python train.py --model="image classifier" --dataset="photos of plants, animals and fungi (iNaturalist)" --train_examples=155796 --image_size=32 --crop_scale_min=1 --horizontal_flip=true --translate=0.06 --color_jitter=0.1 --targets=["class", "order", "family", "species"] --num_classes=[15, 67, 181, 646] --arch="mlp_mixer" --norm="layernorm" --norm_position="pre" --activation="gelu" --mlp_ratio=4 --parallel_block=false --inner_norm=false --patch_size=[4, 4] --conv_stem=false --layers=8 --width=256 --label_smoothing=0.1 --loss="cross_entropy" --init="orthogonal" --residual_init="none" --optimizer="nadamw" --lr=0.0011 --beta1=0.9 --beta2=0.999 --eps=1e-10 --grad_clip=1.0 --steps=10300 --batch_size=256 --epochs=16.9 --lr_schedule="linear" --final_lr_fraction=0.1 --warmup_steps=300 --weight_decay=0.1
Rows from block 5 of a small image classifier, named by matrix and row number. Rows with one number belong to one neuron. Each number is 500 + 50 x the weight over its row's rms, rounded and kept within 0 to 999. All counts start at 0. Numbers have three digits each. After the name is the row's rms in percent of the matrix's.
After each neuron's rows are labels from the 100 images, of 14848, where the neuron reaches its highest value: "responds to" is what is common among them; "colour at peak" is the nearest of a few named colours to the mean colour under the peak. Only what is clearly more common there than usual is listed. The data: photos of plants, animals and fungi (iNaturalist). In brackets: how many of the 100.
# fc1: MLP up (model.blocks.5.mlp.fc1.weight, 1024x256), inputs 0-127
# fc2: MLP down (model.blocks.5.mlp.fc2.weight, 256x1024, transposed), outputs 0-127

fc1.75 099:513530484488533465520527505471617491509539484521572482457556500501424495489481570474503354544391428606487435541473564524521438405506445487526469398548564502509570508397466504496495463498476529444484520461494572572485488341528487425487583470457525554523494469536586473560548532571387480556475500593442457515513514479350594440549434441554507479547568521479514479528479501496464501512409
fc2.75 100:507521460520473529507424462557457485456536544505535464533460556536480488527535504381481505491557570513559532545540489561545487516542398493515520518516516533602323533435484466494498436396480523485570501471561492540400576445558473523584530581573562457463490526521514527430413641443495492543532491450497448655476488549486464497447497491484484488564543473428511369447494459476446547453525
responds to: phylum Arthropoda (71); class Insecta (69); order Lepidoptera (35); family: Nymphalidae (27)
colour at peak: brown (50)

fc1.653 090:580528441544507390553381551523376588519514487488466504464507498497467587493513471483522499550527421501550465544480495458511531554514539432474468471547423485517486465518519503413509570451486448485476457452460388491606458455509530503548407558415486505572511528490518435512500459496441543508456488495471562502477466433490496415495443510502531498570565453523492481371505517456481490508507
fc2.653 091:440457483471493484526515581441558452433497384485588485572445451475527487523449432531535530556475485531518508544490514546489364579478469563606468501415508581486478584516436537525485493534512503481496490478495501474450470405556512496521488450498489559514510395434631396498410504455502504620510496521508538479484463421478470466571602532536425511574551413497520512452531500461481493429492
responds to: phylum Chordata (97); class Aves (93); order Accipitriformes (35)
colour at peak: cyan (25)

fc1.623 100:483502457551485401475422443572487485510442484432587445431443458437537503481482570446468491510539452545516512521509511572492480531492514474399421450450471599514542557393511480492462521506462496561516494528458547515541433500531534482562397511507477522596495483571529516564486452491389496504529346524622440501573507537502507429587558413485508479537479386476498577526484495433472385579508
fc2.623 098:553468514503431447547476465553503544538466546475503605577506455500437494478520400553521627512509501619526460488486521478494461554451476518569481505605474468544586440604490433434487414528553483573496536505396467492520456543476567577501488544424443538418482515522487461414490503396584512497452477456422417498462534519439490508461553542448528475456489494537537452510514582498582362491571
responds to: phylum Arthropoda (61)
colour at peak: pink (28)

fc1.455 103:568481496402470483434473613491523485540451446638545474570495423500479507505499508484480419481522504421484433375445477528510544489510395485579514481628498592507522567517452558418491580504557478479574422477456494471497416569514532515410580468515578468506500535510510577502551466485481579496521441462465474424518556576518631482498493565452436591426532488591577519547523495461449470575443
fc2.455 110:597553544517387548555410527510484456526557480408523539494525530483471473497504517505627536478496462489624548583481494487434492464508572498501514544458453551531533540437546469431560590474452551450486467552393523501442635527566490526435527495452430576445519516517533530503517467492533499580529454462490449489471443487443495539456490443504472496611622463542494511467468587545499438457544
responds to: order Charadriiformes (40)
colour at peak: grey (77)

fc1.691 098:477467551505592549518465492500505596480554531651494542408551515479475604490484524486501504540506491536530535470496480484519511508509510438543541425531499553511520489527504459518553483502481495467497439504492499474456439479418455616498533478465600599445475438539571608421502430515518608540494565523559535511516404508486521502469592484428575508445536455564474485453410571562468543468389
fc2.691 094:467458429529458530542488460559481513517542502484602523490470522544420481447563476431485473478450479528611450455555528528517529508524588512543601520438381520420423557466488479488493519541553605458474440460487499563560488480437412551415492500475515465522456501537545445604530546541479439479520560470473523556495547431444431517504584555539544556514463460470498530516466515533470518435446
responds to: phylum Arthropoda (79); class Insecta (77); order Lepidoptera (63); family: Nymphalidae (41)
colour at peak: brown (49)

fc1.16 099:471512464660536565504574422400491468541509482464450616537529530553474431525477508526490493490580601530524527534558530515464467512563555473441532567535551447538453491473504499589567455410477452536384506471490601513474531462448499581556473449533521487506473415607553443470421433557419555493567462476497421525432463488503483461481474592446534503561548474604452511442487576580533500523515
fc2.16 100:519416491385379456549395539523395535476515416499494484549449486571554562460547429586493535459499396461497499515500406463476554517439523444583536418482525497476547476557494464421541542569477550497501425560368464525473489545531551473448469493496426570559432571501387556531481513438547495588438559418571525443482554467587578415466464510489519530502547487528405539459388516469600531558470
responds to: class Aves (85)
colour at peak: white (32)

fc1.663 095:524508543560480517383522475437504460534452542548506496490465522511515557464423560491536419528538489493516494610406537516501588504499478474457421535518412515498449501446445539473489520497519472414439509439560487486475523564517471475495444434444500486547527580455524531510469382453526514462482383543448545530530532570502501567503507465492409482472503461475545440516426414488452584566459
fc2.663 096:540501482484474488491440601608416490517510459483530477544497540575499512345417546505560548507522492435402521487457483496543474552501525482537504431469483423493676575490474487595509572528526539565514532432465409501529481508442419431517548551568536421545463488517535389524533481503515481445524528511616542476511493540508504488463542537495509503563509505558501544506511403491581575531549
responds to: class Insecta (83); phylum Arthropoda (83); order Coleoptera (33)
colour at peak: brown (55)

fc1.668 101:523505486489553510508497531422495428497510619456413432550415471454576507460475549536419481571506578513405658516510550478510518522443505510521461455526460515581519457508591493486505536520519482461523472451499533454476542380479564483473477453497441473648516385508465542493582476489470508551450548521510501510510468518455548356611444433465521525494544533529489472538410403508525499571467
fc2.668 106:563571541411531440393505472508467499542519500511477421543573488406442501430527538518537501541543554567471567496506540530523432529466601498476518385554475491493530525481531527485465556475531565474463464493446583487559598536469473470499435516573552510476502420423543449461575494534518583478484507473503451418516540537603584451419565551588490421486495439580502542510436472506471497556490
responds to: order Passeriformes (56)
colour at peak: white (25)

fc1.354 096:556481534448523428566447519473551454632541463535591504596408455471454453490474570583453470426513465540489547563450534532471549590434412536470519435443555484516603524505545546541462521462587534465451461556457430626515487454508410541547540484383519548508445496546529466491498507551437509547472473570487417449488398537478487467601514500476406519526508496464478477495554491487589473521587
fc2.354 103:499622557530619477458575540425502428480445544483451519476576568500460536591431524526543513524482599518481541445447572482573422499524429450481529553446454447505466457465517462519509424499451472528540461479488490392501480364543527589565539505439450460467506456494534577482498516500426415458492541607583442587542516498547479461442454434485478452521503532535441457448552431512529553585569
responds to: phylum Arthropoda (74); class Insecta (72)
colour at peak: brown (50)

fc1.85 093:464514482518608427534588438472551469513467499500500476476524481497487514494514526497478444489498560506486441469518602529519479484545499491508475479449533518479471557486564536474480453507480480540463544411439438540475563513511532554569495442441571589435468554534447539444542476577465469591477570477371444592491565572506453494578541484450486584493461548495469519534597458534496424457465
fc2.85 097:490528474450468512517534584475495422517435475478540459569602476480515417474494529536602544506518464498423564523431425491471455504466508550559536409525439514498456542568529477472505533579478550542541443441445598359482531518550526634510505535515438519531526578458572405589541535456573605425604458509530535459531513554488553557507569544478512516454555543550472608446490537424514422502522
responds to: order Passeriformes (63)
colour at peak: white (25)

fc1.202 097:473437531512567548460514554417437463490507493479539589499425445559434468541444540475505464559489526503470485529446405567530434542479485500484537410488553508506543539577478456408536501448415471538481488459520488441535525507476531622516469476517472477487480565463468468492514504500503512517517470457477480520484526644547468490454513496544543478437512471545516494443508437458560483643570
fc2.202 100:534508523489502501520458545434480529576481543524529473528511527514524425533540542533522575522479499407438485458491462429486505509557481514494476555384492550390505469491450380474480434527507517583535485483490541474465510531540498445445510579526504618498474463565440511450471542462523509535542457457568504500616460480490391540521621477482493477603465584448419541576485498553499522543558
responds to: class Aves (89)
colour at peak: white (29)