config.toml
crop_scale_min = 1
horizontal_flip = true
num_classes = [15, 67, 181, 646]
norm = "layernorm"
activation = "gelu"
conv_stem = false
width = 256
label_smoothing = 0.1
init = "orthogonal"
epochs = 16.9
weight_decay = 0.1
Rows from block 5 of a small image classifier, named by matrix and row number. Rows with one number belong to one neuron. Each number is 128 + 32 x the weight over its row's rms, rounded and kept within 0 to 255. All counts start at 0. Numbers have three digits each. After the name is the row's rms in percent of the matrix's.
After each neuron's rows are labels from the 100 images, of 14848, where the neuron reaches its highest value: "top examples" is what is common among them. Only what is clearly more common there than usual is listed. The data: photos of plants, animals and fungi (iNaturalist). In brackets: how many of the 100.
# fc1: MLP up (model.blocks.5.mlp.fc1.weight, 1024x256), inputs 128-255
# fc2: MLP down (model.blocks.5.mlp.fc2.weight, 256x1024, transposed), outputs 128-255

fc1.465 104:135075179143118095155151137093118121155153190114169096137111214108113135116094135145149139125118160106123098127122126139137139141097120069164117183095109192122120100112092155074131112174094129119113123156136103161102103106140082168148166067100150147120156163081089127075127141165134181167104127142168046114108086078088108100084102093103145162096122113094088178132106116113087149145143
fc2.465 106:109140131071140167140171148153087117103128154136087117075113075093122125102156108119085142152148149116087106077108182099163169092129115114081202174099101042083115084165085166076102162133108054113138116138140165177101121155150114117190155167119144114081148139105096096166102173115154173109124177135127148088116155171130117126092135130144109150154114144177115111117113130121114096131119
top examples: order Charadriiformes (31)

fc1.352 101:144152123103170149178105143149097126161107147146179111072182115124137095129111083197083098164156130114123152098077179138096102138159135096149157146138164121142103190190125096093183134095118108117131156098091149163082103122119088136182151115131141157146108084119188145107100098169095147154178131158099097062124141055206130094107157116138096158206126130103137144113075099074096104099115
fc2.352 096:077105119135141110116169106139122084105144164232081127182130136092159094116174207127173111094158085147164165166116168154140130061180102138155111124091105126071132112035124127113071166093156131108055165135101176176154174115092157175104152089127122126108135162098176141195143139141128117137135139078119121116093082147090137123137105153130076116162117167110170108133163096124124142141099
top examples: phylum Arthropoda (66); class Insecta (63)

fc1.532 102:140150145146126115177092126109100143145211146142104086150148132074109104114112120138111188160136148109093138145168141111142138137173194088106105136155121157112086069157097058096132127181161100101154158112141195122132171128133137092114134125105107134099141104057147127046097183106144211180189160081165096218097133132085120149116138143113167089131102091114155158117143125087155178236190
fc2.532 106:112166126145087149148146101114123099129137126167145141105117099120162127081149121194104124130183195112120183145140150093093132096092083151157154168130138131118130132200080124160157128075152168144095141208101107227111126137073124126168134072110176057205127127146139099127127117139137108124109136203136139106114104156099118111105157077115128125109153173109147113132115079126089149112109
top examples: order Charadriiformes (28)

fc1.550 099:094122159172079024158097082140127118129094187164126102142177146118119154086190115108158102118128100146139113198176131112137133109157106141176187134136093163169086122125095156088114118120183153116125130120230081140147065110087190107167122141141174178121097171121149109133097094141092198118107136134128188213114114109175091154090127106168104142168141118136088112162165107094120118183156
fc2.550 098:139154129127142156090125124120107122117084111083144136057116141185103100178135107121143131145110131164099172119078120140207147137179138109156144194110072143111131125105113122101109105118099133053178140150138187196150140129094145161099104178121092161104075095095151185094209148107174076135148114156131123077097144105146120144173183119167124166130117171140127165134080171114145116141086
top examples: order Anseriformes (27); family: Anatidae (27)

fc1.360 100:081146153138116134152099125079142082152185163089158139113125123127085166146200076150128132055155086161076146128104144113134110130103178133112182135165093094153076098172094105122164089196072107132140115166155087151135131148100107182148158157154156126128149154138134160144127175168097103110113094240139133086110119135127125223166037133148150143178148125137148108150148114142095122101156
fc2.360 098:118079171100164099112206101138128119153143089135140134152165145156140107137067158128105101158088112099136145139141083074178140090125056084160067133139140104143110136190160132140107105118110141163138139097114088089097121123129097105078167085135141140088062151099077130134140081126112112152197181116166133124126140133133133119121171132107133161132138098134101074088154201153115122146119
top examples: kingdom Plantae (31); phylum Tracheophyta (31); class Magnoliopsida (27)

fc1.727 109:088166095090123165196113132123104136168132168102098129130069168134108166124183081152158086128132117142119145172127096078098139113157084119104160131113119149104102118112111115114132057121106111142074255152123100121062147165120134109177081150067127047147137107109154141131162204086109124202147121144189087145109154145081140173131135163127107189152183108126158126112156172102106102099127
fc2.727 112:141110138109156097141090103092080138096084147119075113198164097128095130167112130065086175199099170104134142100038140085143077104173105115143116180179158084121078134173120138162118111073159101134123099181117097138108106111158116127131138136153135111083110098173090140133152126102168106146096120093152095147100100129133112187087126119133154162136146159102168167117109139122147162118186
top examples: order Anseriformes (25); family: Anatidae (25)

fc1.165 094:126147117134131058111110115148104059106131146162118120178173117178137166134190048121128120166079127162077102122108094133112091089128081094153180148118152110148159101101098099085115123075073158082138134167164141102070127139166113129236114154160199104109095141113115132189111118093105161185147128140124140089140187131100120164128117115164111162174147118150179072117107159121161078172210
fc2.165 096:141151196129148124174132124182145111099163144124167151054161086065113081135074125175033100102136150165075130132127148090107109150161089150151092098162137143160129165149165118134146138082096139160124119126127131093136161159152125108101114145154134127167099170108130108161119119149158116168078145110105111148097110076083145152128105117127132073142115154135154161162156124080079143030092
top examples: order Anseriformes (32); family: Anatidae (32)

fc1.642 103:137079153107144101195049126132109073094168178084106196135103249142092167114086139152095133110144110077064114108057190067139091137116155136167163124088069137152181140133170154111133139169143157124184105123132066176096147127158156145119108133162137130131104153093060148085146105162147149070108097086104106221133120104104152179163125110121090162113114110155143174092085123123100157136125
fc2.642 103:118101164172090127108087093140082113099095128175102109078113124153141159127099182092109089183146170172126148164130104144137086131144119123122107159142102115129155076149128133121108127097090139150172161174139205163121157149097048081142089165134109037130113136117122125179114147173114129107168092101165182123149160105094118059105188148148167172103163128152105191161143103128125084124104
top examples: kingdom Plantae (37); phylum Tracheophyta (37); class Magnoliopsida (28)

fc1.637 098:141132181166144112162122070082090107178109179081133149089177102145131106136175130182152125111159145085111111121092088085190135204129173114118099127136143202091097113132136100118169134191107121106126127141086137217117124070141169183135102152206144077162105075099130151131092119095104088096074123177122132076103105127094138134166154107155085131139137104156110181095153065139183079074120
fc2.637 096:089099112104167189072137140099133146059117120161063079169136150125123097131131163070098127204143194129113175136103179115071094105101097108109167146130235147122120148127094091174140108123141114096084199124157103148131144151140152094115141140134114128141114176214107167153143144151169170102073051124109152138182132161207144112148136148193080116125131176123175103124121186132126173112128
top examples: phylum Arthropoda (73); class Insecta (71); order Lepidoptera (57)

fc1.150 105:115160156115128042132101141103093136154118134092156111214128117181135145111132101132154150121152098141143175142137142177214117096099095124133148115122072126140158109166110090047123056169098097075104152115176120136098105099089090100163120122177166118161143124054183145137146174081128170100130121156168174114103088142108160126081034074112154131137093106124106132124152116121121106153189
fc2.150 104:117152157098142109119141078122138156066170102118088131116140120147117143136170156115116092102088117128088138133096124164165097097194177121156153141182119077053139133145129122137081159096182142146170145066099111082138108104098131098141109080195120133098132144145158084145149122151110132140201177079114098131115157103145109137138111114164101143105162152052122181129211108157127159154125
top examples: order Anseriformes (29); family: Anatidae (29); order Charadriiformes (28)