Rows from block 2, named by matrix and row number. Each number is 500 + 25 x the weight over the matrix's rms, rounded and kept within 0 to 999. All counts start at 0. Numbers have three digits each.
# fc2: token-mixing MLP down (model.blocks.2.mixer.f.fc2.weight, 64x128), inputs 0-127
fc2.13:539514455470508511544483497505479498505512490441504485519497518499488534521489499520504545499549471520514470490482508492484467522482510522489506496477497535489521468477493494507522523511508499493460524483505479507490494528455521496506490461492519478510461496548479494501517517498517486507487507533504495467493501516524471511479506499504563479524528501481478522523517481476517495483517
fc2.14:539515498467488493528471485485460518472502480475527488510486506480468524487505502489480493501535502482480438480475456486490493540488495484466460497501475503467498483501508479472523484509479538481514487485484516517499472531512480473495520497516483497484492497515518523463487490541495515470506506474504544523486484509494488487510497487467524499507501507483482514515446502506494521481528
fc2.15:524517468509518507538488520470459534499477500479477472500560484489443535491475512509517485476507515461536479448504477468545512511559494474489508543484496473520520520516500516538524475489493518520522504494536484486548469526485512506511474515526488475450556534557493538514500494529457496488478505472483510483489485538460492549508464497516483436501540483469490458472479516553517482511464
fc2.16:460499479532574501502461472451506473488455494496522476531467488513495496520542533517521449496481476465527519478494479511474511493514513490482494510503476475498491483561462508535455489492461522512516486534509473478534498500516483544514483487552521504516500535526477510524487512545474519482490512517468508530480515555435520472493496480497523548491525506472470498519510512477553468502479
fc2.17:493474504515526491490458498465536477455490516511485493516531480491467483503552523500498473511496500472543465487506492479537518475484511481494490469521450447478513492506489486509495479485461525492463485530491495514501500506515464515500495504499530515497521493523521512490482490489498484474505505508489512474489476497449512457498451465494489495507518509474470495460493482511515535546459
fc2.18:541488495464497470508445459478488466494481493513531498510512410522472530496485491495518496532507464493463464454494498498537474484489543490495481504520504465480525503457490489539513495505480539468493521507517546464491504525476458511487490523470479492508505498572494495464512498500494565488468471501516471503489514453529537510522499487525499458473504526485486481466477512469470484499469
fc2.19:461502431504509478484489499507504483499494489489438506486485489480534481527525505492507502462492467477485526516523459519499497491526544486508494537560490468460471456532500498499448503518498451514513509526534476481484520458447487541487478532493502505519526508496503498528493557502511446516507458514439433518522518475495510552519488471479533485488461455490504522478480459442514486501448
fc2.20:500532502520515526508504545503519480507524513501536525530546499463535520494466446503443466488491494508469472496479469432517500449479477510461516480448502509531502532451480540550476481492512507531479526498516515533453538488509512455462489493521534459488496426524477456482395521510524470540487491554448540469471524561474493511522469492470503576484516535506502546540495568533528552507501
fc2.21:515553506542513549500503485529507486500500503495497510528512486510539516541469450500456489464518490485482517507497494444478536502499451481477530541479507542480496566476468534546437472483520524528464510486522478566466534510490512501511496453539514488480463498485503468485486490505525505505448481565504534498498538491472490591519524508502524526495489503485507538544494524510546538477522
fc2.22:517505532494524487483483528478480554504468529504521472522542500508496523499503515496463475508476516463500474479491495467464515511522493528491472506503507491484503537487483470500519508527497468497506512521550488482497480521521507491488497480515497532479479467512503486505494505505475484497501482511525538481523497530460487526511465492500514521490535565514461526491499518524502485474506
fc2.23:485492519500500484511447485467515546473472497494517459526517473531446520471514516532479488524502485451536494482493443478475477517536497463502483489497462492475527490515501476513486465527496464482512501555449480500517518499510453490509500495500516504483540501542490507459449501509443496451471508530479558502509451528462508484499457485487520479510538560473455495478480464531510495510496
fc2.24:471500493521474512521472487494528507485465486531508468542467524469459557472523520502531495544468510526529505479513495469505483500531496494471536503480450436489490479513519482542517485569456485510493525510472508510533486527499455499515512502526547464486513474561506511453503461539500506461503463524552560462510477507494498449473494477482533475527463532492462491532484503523521500502499
fc2.25:535496497501487484508482502486480493500512495472536478508517491504471500547504531468520536479488538483542506501487458485463535494488504496500499506456517472484512504474504461568486454498468526496517510481498520485494517487483455498503490514529537481488484528520485510524474479520525477473503488506484536475501544528483485501515448521523492494537494528520484482477507484504487507539487
fc2.26:481505499484530494502502473471512496517486506510518502516507408483517454501529502483494491480533463511531472521497486525517542517528495433466463529522507509500524527513467480509491490502516512519505443505547473485500527456463490465483513509499505479501543505532441523467488514450485537493513484493472447532527488482476513494493500480487515535454503506493533494491453437501462475501544
fc2.27:469505521501536457466495503448539503492423514526430519491483487471442443496516511514507450472504495457471529514487515522483512460494535510533546456488495446494476464543441493523440500546500481545462415530530432458486587488507471546490479498525481546510506488531540517502465563480428482503491515468471473513513533499388530517509485554514548558508531432425533445525510413499477551512474
fc2.28:465516471524531524418508526495516437472462490493503490479515474536496438523520478521474440377467513474499539500528515506516531462492499492540513536458528445472475452491431511439403505449528449529480456537571447513446536450466506557477518518515498531517534485478513505577437519453482458520493517455469439532517483514433493441515505506484485476501502536413550523506510509515550508510489
fc2.29:483491495509438503455459498503504511504559467463507479514492512502503549496511495480495439504526487501526491479487498509485474497488513489480514511512461485475510535475516494522495511559485493477509506508481517442491477514478469491475496501501505482477532505516489514510513495502474479515502469547455471485463454513412506505448466467461506534468508502517502493472477485476465474488462
fc2.30:482443516514502487483483502461448514477509542497541483503529510528487485527494491517512474494482508483504485459490470474483498509521517498508464495478481490488518513510502496506524490542504503525525511473516514498512511489486506495500451493469510494502520503516505489478475468520490481523473496532496512491498485483492493504496502491477525539475548538506497484482472501450521508523485
fc2.31:547514475512517486482488468478515450488522514492450468493487519531468494503490491487502486485455499513495506459473497459503493550484467497508495550540480481487506500450523479464495502496466482531528526487543479547483500515480483499522486492526501503482469509489490507510471486507458478489468508514534514497470541448497494548538501507516523543462490518511492527512491541528554496498437
fc2.32:499454524493468465482420496427459528449447464483485471503490498511473490500513503488500513502475521473506451421491455466529472500503473475499472458482476446464473498502531480484482469482451484493481518501467510467499486533494479459473507502485487483497522486490495496449481475508452503462494484491522500438489443508466509436474423479487478490458468480516441442513469507526491490490467
fc2.33:523491527500516484523473514512463483526490471498490503516532475495526489459523477496484534504475466490500462506451475496490511502477482475472466498468492513505514486504488469511520478487517487496523514527505498486483509514468491475481470497496502485527490503511507518501536463528513506483528458528480487488492455507508510509480470495473467524460479511524506502475525477517458496520466
fc2.34:516493483472515490527501530502452528506547466519551481501509474523504506487538470504500510520535494510499488477482494475510479487531474444493449522501515502505520510489501458516531528482500512505526503493450508461530448485496497480479473517424512478458473498461492531499535482489468485482473471534510496504509422473534517522438473482506510515491482499477491513485482545474484476531491
fc2.35:504481488518468476456469457484555507483505475521514525495477483524476509527480501467529485522508499462502480485453466502535509486504497440469525506540468483470508524536503481520515498487485482462539513475504530501478494507464435511508476506523468469525497502513467492478503517501489514470500470491460458499490467480480504445453480445453491543480520496491491455487453457543453458539476